A small sound classifier, trained from scratch: batches of 256, 26041 training examples.
Rows from block 7 of a small sound classifier, named by matrix and row number. Each number is 500 + 25 x the weight over its row's rms, rounded and kept within 0 to 999. All counts start at 0. Numbers have three digits each.
Before each channel's rows are labels from the 100 clips, of 14848, where the channel reaches its highest value: "loudest band" is the band of the loudest frequency at the time of the peak. Only what is clearly more common there than usual is listed. The data: acted Russian speech (Dusha). In brackets: how many of the 100, against the usual share in percent.
# c30: last pointwise conv (model.blocks.7.c3.0.weight, 192x192x1), inputs 96-191

loudest band: 500 to 1000 Hz (53 vs 8.8)
c30.70:464502505489491506483497460513448503528500528467457478526487511546514483508472516551470495520481491574488515506483478517442472469508496492508501488517521516494528554562484493534478515508512527527486541519466473482505501504495457440519523501520499489560527497462542539447469458477529518484

loudest band: 4000 to 8000 Hz (50 vs 7.7)
c30.190:487528496476504510532548527524495474510500462496510493507514507466458485449475491490495479539458521476496502458506508508479480491521524505461512534507468506492512531485480476517465521509475468454525456522540519547501476487499532526533478460518509465522468467484462524509461541459509493467

loudest band: 250 to 500 Hz (48 vs 19.5)
c30.106:512502470506464513504503497487508490559498512467521500506483499500482453470430525486530528485476483483513477502533482537515471485487480501470469496502546504559478513503503493481536489529517519443483522457469489440466487516503503489505506499476481507487510544485518462505458547530489499493

loudest band: 250 to 500 Hz (47 vs 19.5)
c30.59:533526497479488510486485528547520471491532507504511521495471471516503493519498528521550504491503488483478530512521485463483430479514518515540511524524530544490502493540501520528483423547494523559490514511525527501500540513514537505497484533496511525530488526537493525530481462518477499498

loudest band: 500 to 1000 Hz (31 vs 8.8)
c30.174:495460486479518519485506508469497495541487481516494477535524459474522475484485549528435471505466531484472484518510536549520472512493494538511478470522472525473490499511538496485502539503460507514544473532521491498468475462506499526536474458452510494487491499427443495575473553497461521489

loudest band: 500 to 1000 Hz (25 vs 8.8)
c30.88:485528505519470521520450448483499507510495474457523474498475493448466434442455512490574475493501529482480452515489494446483465498544435500494494530512514494523480529489485503476459473461499490518533480455451498512498499462471510472493484511493533473546496491483521490492527513512504531496

loudest band: 500 to 1000 Hz (35 vs 8.8)
c30.144:476472468484515475473542486538484496452484506532483461491551521507494485508513496494531469477445525501468446504471500458497511520512502527492505489475510479528537547492519511511512492452523517499500527468503505499519527464537475485493490515489498512486459527479521515497499501501506532517

loudest band: 250 to 500 Hz (55 vs 19.5)
c30.120:547527569504421539495528526472478520549471486516471464540525549537510486468529495497501479487446461489538546491521489514501523513451503512495525468494523482504512485522520525497477488545536500461485495491493477457465463503479550466452462510522532439497515484510508500477480457509497466480

loudest band: 500 to 1000 Hz (37 vs 8.8)
c30.99:518507469485527511503447517502504504513475477523504451484504466542496455502487472467526515555463525534473459478491529477468513537489521528462493501507508530495485503454461472489536496484479447507543485515525473473505517469487466495535524468535455514504491501506507508451525503458539454495

loudest band: 250 to 500 Hz (40 vs 19.5)
c30.69:505492461512497474525456506487510480467520513507517483528479499488491478501471497530492500538513442519480520484505519519497519517465474485491518495474505467492489481494536491520488495451473485520533525514488461499465514494526510551532469524456522499526463505480454461483483481509439492493

loudest band: 250 to 500 Hz (45 vs 19.5)
c30.72:473460494525544504546499492490499515511526500509500519492478489548510493499459481494535495512490490490491502515562520502532507468503543546484539477480482538481487507514496458482507507548469467503514502463480479476557474511513502492511520494499497492490497502508506530451491441531547509433

loudest band: 4000 to 8000 Hz (48 vs 7.7)
c30.78:503460492480517525518545487503505501495478509471530491489534498545466487467459495440492483534506542462506450499514526506514492489483561478481512507457474524489532501493497488444543538520503438457524493515576498513508476502477485504503496502488468502513462454477514508538470507499498476486

loudest band: 250 to 500 Hz (59 vs 19.5)
c30.184:495493497503512492539553466502492532533520472478506498526463461531521464480516516512514478543512474555497500454495529533547494473526524539457486465482542543492554508512539505489523496520471466534552496476511492482525480482478512488519470478536461471516480537489493510515473507477507485484

loudest band: 500 to 1000 Hz (34 vs 8.8)
c30.148:516476514553514515519494476530536544497495511445452454510506517535480493492447439526471508483462458468485494481516464460491471523431520483485512501523484537481506528504505498497516505532530501490483495498518469469505460553510501533492522472463498466506511502528516487475507449499532479512

loudest band: 500 to 1000 Hz (26 vs 8.8)
c30.6:480504482483504478436492488503495515493494517450504524548501517550528514455479532454513506508510488475485499507465481494472466500464477532524458513448494541503475553510507490503515446517516527519469504473498509522510511494550486515485498469472518563537557479472532484475523472471485459510

loudest band: 4000 to 8000 Hz (40 vs 7.7)
c30.111:496496467543523494512489489523490503508514521504524454498500492537508540501495540507493488509483474452471475510523457519446515515484510522475502499468502546479494512460504516476488503519523454492505462526527499522512488509491497508484536459466490476481463480482491493466513484526525526518

loudest band: 4000 to 8000 Hz (26 vs 7.7)
c30.132:509484526473474476487530484508492489497491521549480524506481495493505478557487480527525479507486504466505500515501474514532521497543515497516529525528519494489449531566488476536551517527500527528532578506495544506497541526445483520525481491520527485502496518467529514541537505478500487477

loudest band: 4000 to 8000 Hz (31 vs 7.7)
c30.54:478450534503512502537481520497529502532465491449507510511472544473482464471511516496485521509483501473486479522559476551516509493472477524531476509467494510531513437463512529518513506495514458461482459544525510506490491557470474536451502463479489500443457486474477501536513516500486524484

loudest band: 4000 to 8000 Hz (27 vs 7.7)
c30.117:504504503473538532535505549528504516496501509535494508473459526549494514536542503511513505516507469522537495486478474502528495512529518493499513505514498515501531492472438534497496508459531489522548513569494513508502518544547510509502508470508526454487505539504427533479465456543467522531

loudest band: 4000 to 8000 Hz (61 vs 7.7)
c30.68:521450488496487508513499514508478542517520493468549486522523537512498471518476497454497520490529524477479463509507468522522494472504524480507498514484434495505492510486474509481515517496493498488467468501499537453529453513531483540501508450520508497453460494507518531550514498503530490485

loudest band: 4000 to 8000 Hz (69 vs 7.7)
c30.61:478506491509499494531479473461474516509484476549531492482573481507520486498519485506492519526527551486469520488486516469450542493473509510462473535450529489527534512516505543509521473528488513500500485529516533476569498484516505487500494552472527505506563552527517538489500503494533530547

loudest band: 4000 to 8000 Hz (26 vs 7.7)
c30.166:475512503488542498530496477526529516511503551492514490488518474493467498536535457488458486507504461545481520461479448506468493496479536501492521514475495519487517524487480550494528536512508488513489510494531517500485487470479467528509490521476477485476475433539519447484447511486494486494

loudest band: 4000 to 8000 Hz (39 vs 7.7)
c30.63:537452498510480471535475489480512517486485462475495491509539527501518481475469510510465493542483497472412529483514526539528512513499492484540490484489489506539484477495517511552518540510456476484503530487513500481474518496524560484532504507506492503505507515484543461511469500493476470517

loudest band: 4000 to 8000 Hz (44 vs 7.7)
c30.56:500519501505524505484460577527499477525506469506510489485498501551491524530518523463486563481552534517527458487504503526496500535475503505489474489550547520462531462503512478514515515513533524465525443503522511500488492544493479480469494490513529478543511484452481565517571524491521514502

loudest band: 4000 to 8000 Hz (30 vs 7.7)
c30.109:491555515512549515490525511472504533562452519507520525494489510502551510511480472545518502485532526532529483496476518508467517568519521498512514518517565508436524532518501536536527528488528496446498503513503478539502540512470479452485482448502480515501468497500479498494536490509502531503

loudest band: 4000 to 8000 Hz (35 vs 7.7); 2000 to 4000 Hz (30 vs 2.4)
c30.98:507505498457506523475479517534459520458494504514476533506546504501544505498509507512543482508486494510527499513487511538471518515519495495512517524532474493511497470508534531499479477449477522516498532481566458510512489458529473464526529523496520463522490506498499511496495463510537460498

loudest band: 250 to 500 Hz (48 vs 19.5)
c30.141:479538484493542510454469541497499507512484491524524479492526494517480498502502504435532472536472561515502494536538507538500510523492479531563472505510529486512457477497513542490509515487487507504449510507502492481473533492511432507541488529512522533482480457513476458523490493554473445479

loudest band: 250 to 500 Hz (43 vs 19.5)
c30.128:521491521491445536468511518543484509504428467498511483472510471475486505481537526517508478448464515494465446477474455480492468520463489489514486461462540494556494487466488472464486500477519495518464481469506489509519450475500492432497521490500466544487498529504510530473470500500528520498

loudest band: 4000 to 8000 Hz (36 vs 7.7)
c30.140:492506505486488514501508496541543501511445466516441569498505501532485504499508522531495504469517506427492491443510525457536492515494527496507492502490485487495485488472488475507565510483491486454497508472557487503464492496475463505506518513484517470499469477496497511504512485512531509485

loudest band: 4000 to 8000 Hz (30 vs 7.7)
c30.76:495581486545452493515495534569448501513525471543520485468500505482474489533452478450505496508516520502504555510477511490491499527506472480541478481511537529508487499572446494483502509487511506508509513484484496504475463509458484452479487508458509465475482488464516489500505477483482466489

loudest band: 4000 to 8000 Hz (29 vs 7.7)
c30.10:482515527485474470478489483490447505504501453487515519494468523495505409461471528541472575509526477540491478463481485510512510490513519510510483534475504492538511497527453504492496539485542494516493499485468491450475471493477539473500461477551498489489518494517509482514512514493493514475

loudest band: 4000 to 8000 Hz (79 vs 7.7)
c30.160:503485532463505472500494492481465513515494432493561483497500518498538497479532500482506525566503509515494558487476502521472504533486458436481474497486503452502514497497548485479503524520497544512532482548539501501507453507514537505514509501497521482503525514481506500487474468469495524501

loudest band: 4000 to 8000 Hz (66 vs 7.7)
c30.18:471517485479485510507505511511503494508482520528501475511522500473510480479539473460498496537476540489498460490486522490508564512464500488486506506491502461515500492520524513499510503485487480453509477530531503459486501522537485551514479515473537511501465478510522502453522548535492515483

loudest band: 4000 to 8000 Hz (34 vs 7.7)
c30.150:506513485548489533500446525487487468470509480524477504507524535496475487456511461491463480505552421485510523537489466560463499472477542496552485473495448505489501512468482470513472495511491491492488530506476488467492433504469516491467530515493458499512510509510511499483490479538461487559

loudest band: 250 to 500 Hz (43 vs 19.5)
c30.93:546445494533515499544512487487467537554496492487513513544479520466503462473477512496530504521507468517488505491486505476511502481452497471498499503428503502458522522521499439478540500560525451494513501475550467521531494443449506483484459501465490515492522460524467513510509509469505504492

loudest band: 500 to 1000 Hz (26 vs 8.8)
c30.186:468538444516542462505438500529495515519489502498521491501508506508486499503488468504472477480495488525527449450496472556498496499505496467499479488507495544509501520495524519493467516474480506517477491524507518476497492468535508502530508452488438470473525501492469476515429490512453515521

loudest band: 250 to 500 Hz (43 vs 19.5); 500 to 1000 Hz (32 vs 8.8)
c30.108:487535483473469525479514501493499502540555506482480455486514495512504488500519495505494516506511495524477473516512509526496486472473498525412488535462533529481491504553532483470516481511510521547493511495472437508504465482497498522507498448475531493562486527509462476484479538497480518473

loudest band: 250 to 500 Hz (55 vs 19.5)
c30.187:452503486492541538516506472448478501480503503502467475494490497516488494474498503488548496465488517493510443550506485538486513497528487508450454485500530537496464508499483547526507516454499500518492450520482518494473520461510481501506498524523485544418539460554453533503527512502498541500

loudest band: 4000 to 8000 Hz (51 vs 7.7)
c30.83:475499512441486532504501504508470497515506496493508489503528480519509498479528497505530504433458510541509470516498524531460487532451528530507508475494528536463496477494502481459496474501478519457514561503523485460501502467476531434463466507486473494501520544511510505551497497512503516509

loudest band: 250 to 500 Hz (40 vs 19.5)
c30.41:497488531491486495534493498493496530502499508495497481503478509538484459531524518540459529529494520516470499513526506506535520513486506494492508468474516458514442485540538473497475491498514490495507541485527493425491467480482512463501456530485459479481482451540546474497520499537503516482

loudest band: 250 to 500 Hz (40 vs 19.5)
c30.51:474531509492488489523499497523440519483525500512542449525463524513533500482485402547500506456461474487534496505438460541500497459531509466488485521485519482473512496483460510526513512477484487551532503527493503495481503507529511508496504497477497510536516513482485541474480504466484517487

loudest band: 4000 to 8000 Hz (51 vs 7.7)
c30.126:505479530505518507482477461480529488503516511462512473477514433478498522536464473436514495482503458493507518521495477480525511470527538500537505477502488461492503514497518505494553529546536508487483508556489492486530484525522446536511514494501470468497517492477535505493475476485495471486

loudest band: 250 to 500 Hz (60 vs 19.5)
c30.118:508502516483476480500539545440523479494492507484525504451476515502434516501534504517522448502465458470537508519530480481494466509457498505477543494506516490482484451534495507482478481511486472429489515532519524478488505517472519502480474531506555484545485496512513492476465515476478504468

loudest band: 250 to 500 Hz (42 vs 19.5)
c30.154:532537506511493519495526542486468501516498509429491498537493497464442493483495492493529483512475500448527510500502519564526511482438513498485520474487507490532534487536488522530451466511491490565498490498482462472507485519507461534523508498503528502518544491431494531506470458476474522486

loudest band: 500 to 1000 Hz (25 vs 8.8)
c30.96:501491484499468521507491505518491484500474512522511504502491512494513466527489552501512481535492492515483470525493499488521459555531497510471507491515499541491518515532527459476471514489496529543541530444545478549539464514468498482497522504504490516518488513526525528494525482475538512479

loudest band: 250 to 500 Hz (54 vs 19.5)
c30.170:512502480562528495514541472506465526519482557467500492511505500515543444485514512497530478450467501491526533491479472528503533474528489514520517461476519520515483450535539488516470505502497495526493479495468492425492448501485535469458470531500509465502476496491529478482473448512505494491

loudest band: 4000 to 8000 Hz (47 vs 7.7)
c30.182:507512499515482519522493498521488514505463475571488523512484531481510472555484518465465486507510513527504546514506534470512520507469512463449470462466456497501473468518507499494512495504502483490552522497495511485509500510481472503501484542506478512471487497523509480498509487477478461519

loudest band: 250 to 500 Hz (47 vs 19.5)
c30.153:502556483508486520494490482524524474506508503471490484482500460532478475507532464480479536456482509523509501496455497536498480489506518523483487496519503474515443538467505531473516494473513541518505478524456483543493501473505474469495470454517485480506529457486496479466461484480499452468

loudest band: 250 to 500 Hz (40 vs 19.5)
c30.43:491527484532470499538514483485524493509495505534498525521463494537489515511489486539505499476529526492446499501473490525492543512515491517467512490498470516507475522514527503449576551522503513472496539467459460482547507476496485501540518518529493490443514479564536501524497514542498472517

loudest band: 4000 to 8000 Hz (32 vs 7.7)
c30.44:534514533468499522508503476481500514483482485519523505459518480513477475483509542494533522524492519513512504494546504547524509472461534520503519464470513521513501516507498460463472528565474495486530422481509541503490500487484502472407471524496533497525525501472558504490479466496494486530

loudest band: 250 to 500 Hz (43 vs 19.5)
c30.82:524483459506484488499524501524540476507488494462484475450542486489495504510484499486559526509468463509462501512505482537509521540509486492474454482456536502486504466475447529474520470499544482487469438452505463487488524496439483522509470525452535524491455474498445490505515520498520480520

loudest band: 250 to 500 Hz (47 vs 19.5)
c30.100:538477530506538466488519495503533521498495512451499505531503545469496478454501520501492509547468524476468517525510528523497467509484512456516522536469497470476512493470525487468479514565524449477483452475534490474483465543472485497467481483436510468483504498497508485483489493474504481487

loudest band: 4000 to 8000 Hz (33 vs 7.7)
c30.8:466524499547514484535503494493481480482511456507525505505521496525501462500511440472489497484523549471495500482504435505475505508505568497515487506526500523520542506477482478479565473486473492490528499482522520539496478485451457493496441476504481499475483528501478485489494495488529496431

loudest band: 4000 to 8000 Hz (59 vs 7.7)
c30.156:487530487518485491507489523505523494518428502495450534475514498464493523554512453537457508514483487488502499489462474475523502492470467515499513503517549519486515491524463509515519507493499504459513500467525517473493504558470489476448506455470493505478516546512540534535503494450433460506

loudest band: 250 to 500 Hz (41 vs 19.5)
c30.188:536483514432473477478500501442500500513510496510485463506471497465474428480496541529490550458475508498522489482521506506507469531513490487460489474533489483449527497439497498515489479545512512514524521486500507514458442517505460476477479491481457498487500537545490518480526503489482554471

loudest band: 4000 to 8000 Hz (31 vs 7.7)
c30.40:491472478491473465534502531519521501514517469518467467477516528508518490517492452506517462493495537527491556493490476478467494500492493431523488525515488493511528541518485525504529526524538503511499527493459488484449491508486499482476519534473496485495524509552539472437500454539520527464

loudest band: 4000 to 8000 Hz (28 vs 7.7)
c30.122:465484486494536466514491434528509509506483494490466519508505459482490551503504452541520479480509454504507511528513446485466516478498534509494475529465493498514509532506496512534546477501498543499475463523532515527505515485525498552505514479497457514526520474568477474496499440547533530506

loudest band: 500 to 1000 Hz (26 vs 8.8)
c30.11:457494500476476522528527504485527521488478526493409488519539475531458466491449511505525466497490459510476493488496496461516491466518518507495489516476484513513506524496500493506521488516469497461499475521533477496483474492480450501460500501492462522523464458482512441505491469487499478488

loudest band: 4000 to 8000 Hz (49 vs 7.7)
c30.79:456485506535523539502534521492447519495493508501489514529481514539486473474507490516466518520515493490580473506463489509498528470499508506526508521521544527493496518547518476483524575480531499490492527479483481494550476518524505514508467475497495544452593486525517520528531515480510527521

loudest band: 4000 to 8000 Hz (31 vs 7.7)
c30.57:542514495461542481484456472512458467479497497467508545455487479501533543479532497467482456498497498541530494544517503511497501485503466518535478460488469484534477471485520499507536571522489501479461502521500517495503515505538458545557493546501508506498504476492493464540505518529477518475

loudest band: 250 to 500 Hz (41 vs 19.5)
c30.157:515507487526490496478536477499513524475506516485486498498469530502528518488496506483513492502493520463501480528530447512505501449522482565499554505480463497500513522480533482467424490510515491486492519489479522518502513472520476516536495516473490454516528459500518493464491460493489548475

loudest band: 500 to 1000 Hz (32 vs 8.8)
c30.119:501480523517500532516505499531448498485472480504465476515514523497541501512500511468498469524479541500470473527471476488458493537537517507449511491544508516513495528536485436508519493492499541526504510484537477487516512503508488521586525483507506477518554494529510492525516479482507504504

loudest band: 4000 to 8000 Hz (61 vs 7.7); 2000 to 4000 Hz (31 vs 2.4)
c30.149:477492502485527524515439475493468455504502491513512502480519520521519501515524525536516465522456489504492502517515501525508491475518495494492471467439484498517535483453501518499505493491464522480513519551526522440531496538523489467501464494459487538525494501482502479508500488502495504467

loudest band: 250 to 500 Hz (41 vs 19.5)
c30.62:499474485507499505491486483499480499466511485485512471472488486515487495494512505467483520480515470481524474490505529539531493502526498526468494417458493539482527465469480488507526532497528515509488496472464539476543551491512476524483500497480530510483480512461465486511494499489503551524

loudest band: 4000 to 8000 Hz (37 vs 7.7)
c30.97:500547523501503541470500482517528507498532515537528504536536451506467529504530519506505466563530478486510505505550520466471459512486499513492522519491499495491542465488512447485519536574495494480478440529561517509525472476490469480498497487513484546494507459481530456518500471538505480503

loudest band: 250 to 500 Hz (44 vs 19.5)
c30.20:490498486505454479484478524497497477492511494464483528501455455530503510496478530502534475477516503498506461520548489522516501474523536508518486513493493545508475472503519495507462504525448486517476470483503485531531416505470515470504512481535445516509494436491524521546511506528494503494

loudest band: 250 to 500 Hz (48 vs 19.5)
c30.143:484513498473488533451522483514492494498484527512485502494525487562470475464454549475470526466486528539490479532497509527544530535533486514523484492501480481502481504502562492499526477489490512483444490485510517483504495498518454463522514474495460560516505506524513518547513505475495478502

loudest band: 250 to 500 Hz (46 vs 19.5); 500 to 1000 Hz (28 vs 8.8)
c30.130:464522500477487498475485503494470512477509508509519510460479509510503511498545526464493526536491549522496528458539522497544486519487465529486525493497529471514498497507517531526504417501518489550519510480518556448488499448540461496511502519517510483442521454535517491516508526498512539484

loudest band: 500 to 1000 Hz (41 vs 8.8)
c30.17:461539453514497475459468488504502493501521474511513531487494476536494514527523504518470512508505510529468441442504518521502517543531541497449479492478529470484497464523563506493474480510478526537494501502537490478517485456547459448545510516519465506494538470495512527481506531537519479479

loudest band: 4000 to 8000 Hz (30 vs 7.7)
c30.151:503492531534518463482515509476530459479484448496483477506480470518513489471504481505498468511513483462509476538533473536512487501532572498542509478543494499485486497520491452493471461512488507470491549506489487509557517490457457495478507497528493499486509481450496520471541483499551473474

loudest band: 250 to 500 Hz (50 vs 19.5)
c30.102:542538493490532501522520499453525529515501493491534511494469537512532460483535476497499550530532501516521555483475567489469523522512493450463490492457507498503454510477531498494521533503497490461430464474515465482507482490486456533510462551489529513452504466478493471500525516518483471500

loudest band: 4000 to 8000 Hz (27 vs 7.7); 2000 to 4000 Hz (25 vs 2.4)
c30.67:518489508509489528532513433450499519484494497509493468516516468525505461476503502498448473517474487502451457488482488548484503479512528504492501510492507533455480485547550491490505480525460486504501534497527501499494467474518518477516458535427513489573500482502482463439485491500485507462