Weights of a small sound classifier.
Model: 1.51M parameters, log mel input, arch ecapa_tdnn, norm batchnorm, activation gelu, depths [12].
Training: ademamix at rate 0.0009, batches of 256, held-out accuracy 74%.
Data: trained on acted Russian speech (Dusha), 26041 training examples, 149.4 epochs.
Rows from block 2, named by matrix and row number. Each number is 50 + 10 x the weight over the matrix's rms, rounded and kept within 0 to 99. All counts start at 0.
# mid00: scale 1 width-5 conv, dilation 4 (model.blocks.2.mid.0.0.weight, 48x48x5), inputs 0-9, a 5 kernel for each
mid00.0:55 49 31 61 36 42 67 65 68 38 55 50 43 45 46 52 41 49 64 34 36 50 62 56 50 60 50 34 44 59 34 44 43 56 51 22 44 58 51 73 42 69 40 52 34 32 38 58 54 54
mid00.1:71 52 42 65 55 52 33 40 48 43 29 47 44 53 57 45 46 51 74 63 44 55 58 55 34 64 68 50 49 39 55 51 42 46 25 36 51 39 55 51 57 46 37 45 42 38 67 52 33 37
mid00.2:49 68 49 49 48 53 62 53 57 67 60 40 35 56 55 49 60 42 53 35 33 45 44 57 81 41 25 49 33 60 67 57 61 51 30 49 48 65 48 45 49 48 50 48 40 52 59 55 63 34
mid00.3:49 47 43 42 51 48 42 44 53 58 58 58 56 35 42 49 49 43 60 44 28 42 63 58 51 59 36 44 59 46 57 65 51 58 61 38 40 34 42 51 49 73 38 37 40 35 43 48 58 57
mid00.4:53 60 46 44 50 51 53 41 35 41 42 39 44 43 62 46 42 57 55 55 51 50 64 51 32 42 37 47 49 56 75 63 48 41 42 49 44 62 39 61 38 37 61 47 65 56 57 48 48 43
mid00.5:33 56 63 46 42 50 32 44 48 48 51 50 52 64 44 45 51 70 41 57 69 49 35 37 36 21 43 59 60 51 52 51 38 52 45 62 52 52 39 36 42 25 54 37 63 47 56 45 60 54
mid00.6:43 40 51 30 46 47 46 53 54 40 51 34 56 54 41 68 57 44 28 48 32 50 51 67 73 67 52 53 49 45 41 49 49 56 52 61 58 41 56 56 43 52 56 56 56 24 58 48 44 50
mid00.7:45 60 65 37 48 50 51 48 30 29 57 63 54 58 53 62 32 58 70 48 43 64 61 45 33 47 50 57 52 41 68 60 50 36 46 50 31 50 53 38 61 58 33 57 29 59 62 44 48 38
mid00.8:50 43 47 36 65 67 48 41 54 29 35 43 40 38 71 37 45 51 56 54 66 48 52 48 42 34 45 62 32 53 54 63 54 41 41 53 31 56 66 52 57 42 38 42 33 64 57 42 55 42
mid00.9:37 70 55 49 44 51 51 42 42 58 37 45 51 53 66 73 52 60 48 46 43 48 63 44 47 51 60 41 33 24 50 66 54 40 42 47 54 50 53 39 57 55 55 31 43 46 47 59 45 55
mid00.10:33 48 37 52 45 45 40 54 42 61 60 46 53 45 61 62 33 66 50 48 50 34 65 39 44 33 46 32 68 35 57 53 43 49 33 42 62 61 46 61 59 61 53 47 60 75 38 53 54 51
mid00.11:49 75 46 54 49 52 69 56 43 46 67 52 34 38 46 19 47 54 45 50 71 46 42 38 45 45 57 51 41 30 57 45 58 47 35 37 40 58 58 70 53 51 58 48 19 63 47 39 43 59
mid00.12:56 44 50 46 52 39 45 59 64 39 50 47 56 44 60 61 58 37 49 39 55 38 46 64 53 38 53 50 47 65 64 46 55 35 51 57 45 36 69 48 51 60 41 30 38 60 53 55 38 50
mid00.13:51 42 32 35 48 57 63 50 47 51 48 62 43 38 56 44 60 44 52 67 47 43 47 48 51 44 51 49 55 57 37 47 58 48 36 47 30 46 74 71 49 57 53 49 61 52 56 59 48 46
mid00.14:57 60 43 27 47 42 54 50 42 39 55 43 71 46 79 39 45 42 53 51 51 26 42 50 53 46 57 61 48 31 38 48 53 43 41 49 43 47 60 39 55 42 51 38 52 58 49 53 51 64
mid00.15:27 38 40 57 69 50 41 45 56 55 49 47 44 40 55 61 66 57 63 30 39 52 47 48 44 57 51 52 47 68 34 60 56 51 59 47 59 43 39 44 41 57 34 44 46 55 44 57 54 44
mid00.16:26 64 46 59 50 43 54 53 48 44 49 53 35 48 59 62 39 36 61 43 54 58 58 43 53 27 33 50 38 51 36 42 41 53 33 55 52 48 34 50 58 41 43 46 45 41 51 54 38 46
mid00.17:48 64 65 69 48 42 34 50 49 36 49 58 52 60 55 50 41 51 50 52 56 55 56 50 45 21 19 38 50 54 35 42 45 52 67 46 62 44 41 26 59 34 41 47 54 60 44 47 49 44
mid00.18:41 44 50 53 65 67 54 60 61 39 48 54 59 46 59 54 55 56 63 36 51 50 52 52 30 54 54 38 51 65 72 60 55 71 57 59 39 45 54 49 64 44 42 52 50 62 48 46 57 63
mid00.19:46 50 52 52 53 45 63 45 60 51 49 61 47 30 51 54 48 52 43 48 37 48 46 72 59 47 56 50 49 46 41 53 54 48 64 47 60 49 57 53 66 46 57 68 28 26 46 34 39 45
mid00.20:35 58 42 53 52 52 57 46 57 54 31 56 55 47 52 64 65 60 36 30 50 55 58 43 38 65 47 49 65 54 40 28 52 47 49 57 57 45 43 50 47 46 52 53 44 43 58 47 58 33
mid00.21:33 29 40 40 52 44 46 52 48 39 53 47 50 68 53 67 51 45 77 58 38 50 50 54 51 57 40 47 47 60 54 39 55 56 39 56 69 45 39 56 56 51 49 47 53 28 39 44 55 51
mid00.22:41 30 58 41 56 71 41 48 56 45 42 43 55 50 69 54 61 47 55 63 67 48 38 59 55 21 33 42 45 43 43 49 45 44 43 44 22 46 46 49 35 36 63 60 47 67 50 63 62 53
mid00.23:61 45 54 55 58 45 50 45 51 66 44 55 50 29 48 29 54 60 53 41 45 53 45 52 47 37 48 55 48 42 53 37 60 46 40 53 53 38 58 60 53 40 47 53 50 58 49 64 46 41
mid00.24:50 42 58 58 51 51 66 36 55 55 55 40 53 53 44 45 48 42 64 49 51 62 43 46 47 30 54 59 52 59 49 58 43 43 55 54 58 46 41 37 54 60 49 60 45 61 50 45 50 47
mid00.25:40 50 43 50 55 27 59 48 40 34 33 41 59 48 61 56 58 57 22 58 41 45 41 54 19 55 46 40 42 58 39 34 54 55 53 30 37 50 54 35 45 46 35 55 53 42 61 43 52 42
mid00.26:45 40 50 56 55 55 52 41 37 58 34 71 61 32 51 40 47 56 45 51 61 38 47 51 45 38 46 47 51 58 60 50 39 31 27 55 63 35 47 45 60 47 55 61 55 53 61 38 40 38
mid00.27:37 57 53 30 47 37 61 46 46 43 44 52 49 50 54 69 51 59 59 45 61 56 54 60 51 67 45 50 47 61 30 60 50 48 35 37 31 40 62 40 45 55 72 54 42 39 51 50 49 49
mid00.28:58 49 55 57 49 60 40 55 40 63 64 40 58 46 64 43 62 55 38 55 57 45 59 62 37 42 72 22 52 51 64 47 37 46 43 38 44 27 59 24 54 48 50 48 44 61 36 61 61 60
mid00.29:60 55 60 43 44 46 48 52 52 37 66 50 55 53 52 24 55 59 58 62 49 45 56 43 51 27 46 57 57 38 68 46 46 43 39 44 52 51 57 56 68 63 61 40 26 55 45 48 59 58
mid00.30:62 41 51 21 57 38 43 68 63 53 53 71 48 40 51 51 38 49 45 28 50 44 58 53 42 39 57 54 38 50 46 27 35 46 40 44 52 41 49 35 59 47 41 54 45 45 51 48 37 52
mid00.31:55 38 37 35 47 45 66 43 50 48 36 55 45 45 61 63 45 49 53 57 43 51 39 47 49 72 40 38 39 42 23 35 35 50 62 39 49 34 59 39 61 46 36 36 60 39 68 41 45 36
mid00.32:25 57 63 41 51 41 50 42 42 38 59 40 42 62 55 51 52 45 49 43 48 48 47 28 50 47 47 58 42 50 52 50 55 58 53 50 50 45 49 43 39 58 46 64 53 37 56 45 47 50
mid00.33:64 50 58 52 57 35 42 49 47 36 41 56 51 60 70 49 45 48 56 56 44 57 54 53 52 53 50 56 53 43 61 66 46 35 42 54 50 54 55 38 48 39 69 33 51 57 33 46 52 52
mid00.34:39 57 51 65 25 46 37 41 43 53 32 66 49 52 43 80 52 58 27 59 47 30 62 58 60 34 65 37 40 40 53 62 41 50 46 67 27 52 46 47 43 52 63 52 45 64 35 40 54 59
mid00.35:50 45 48 53 52 61 39 41 54 82 45 46 52 48 54 67 45 48 45 46 52 39 44 52 44 30 26 47 56 36 42 42 41 48 50 63 53 56 49 33 37 47 33 47 54 67 55 55 58 61
mid00.36:76 43 53 46 36 56 37 44 48 41 71 48 68 35 51 51 46 63 54 56 53 49 48 53 52 47 58 54 47 49 47 39 53 60 50 42 55 39 39 53 22 52 48 25 50 34 30 49 46 51
mid00.37:31 54 47 46 56 63 36 47 37 54 32 51 51 49 39 50 66 51 51 53 58 61 36 47 55 33 47 35 54 61 34 47 58 57 34 59 62 43 51 39 43 51 45 48 53 45 55 56 34 59
mid00.38:62 58 63 55 47 44 53 60 40 53 65 46 45 56 42 58 48 59 59 39 53 47 41 56 35 35 48 48 42 50 53 38 42 49 57 48 59 51 39 23 50 39 54 57 47 49 46 54 68 50
mid00.39:37 57 40 42 54 54 55 48 39 42 39 61 37 62 51 55 50 42 34 34 58 47 49 50 65 30 47 56 63 52 37 50 52 71 62 54 39 55 47 44 15 49 56 54 67 54 56 59 57 32
mid00.40:58 57 50 34 51 39 43 53 41 52 46 41 47 45 53 37 50 42 59 55 74 39 50 47 36 58 40 55 57 61 54 62 56 42 51 53 57 58 66 61 51 48 47 39 50 52 43 54 32 43
mid00.41:35 44 43 57 65 70 56 45 50 56 50 52 36 48 47 57 50 54 47 39 59 56 45 41 44 38 48 42 56 43 42 54 54 43 57 42 25 54 48 49 50 71 36 50 63 69 55 58 72 51
mid00.42:39 45 49 65 37 54 53 49 52 35 50 43 54 30 30 43 55 65 31 51 68 47 47 43 42 33 64 58 57 62 67 51 51 49 47 52 58 31 49 52 48 55 46 72 54 52 53 52 41 53
mid00.43:61 50 58 50 17 52 49 62 54 59 42 73 39 54 54 33 49 45 40 42 63 54 49 45 70 51 37 45 62 52 42 33 47 59 48 51 52 51 57 56 46 42 54 48 55 58 75 58 36 30
mid00.44:42 56 59 49 48 62 54 52 33 49 45 32 73 42 45 58 49 47 37 62 54 50 63 42 60 48 55 61 68 61 50 41 43 61 41 47 60 40 35 37 47 38 41 67 59 46 32 44 32 45
mid00.45:51 49 46 42 40 47 42 30 55 33 35 45 48 57 67 48 59 54 52 73 45 47 49 61 42 48 44 52 54 41 27 57 56 44 51 71 55 51 44 36 33 63 51 37 51 55 47 52 54 39
mid00.46:53 50 54 54 56 30 60 47 56 63 40 69 59 46 41 51 39 43 54 56 51 44 63 49 39 41 56 50 63 40 40 38 52 58 51 55 42 47 41 50 44 62 61 65 38 54 57 65 54 63
mid00.47:45 70 42 28 53 64 36 49 42 53 43 68 39 45 50 64 39 49 20 56 52 43 57 50 75 54 61 47 37 40 51 44 52 64 64 36 53 57 47 27 65 56 42 48 74 44 57 44 44 50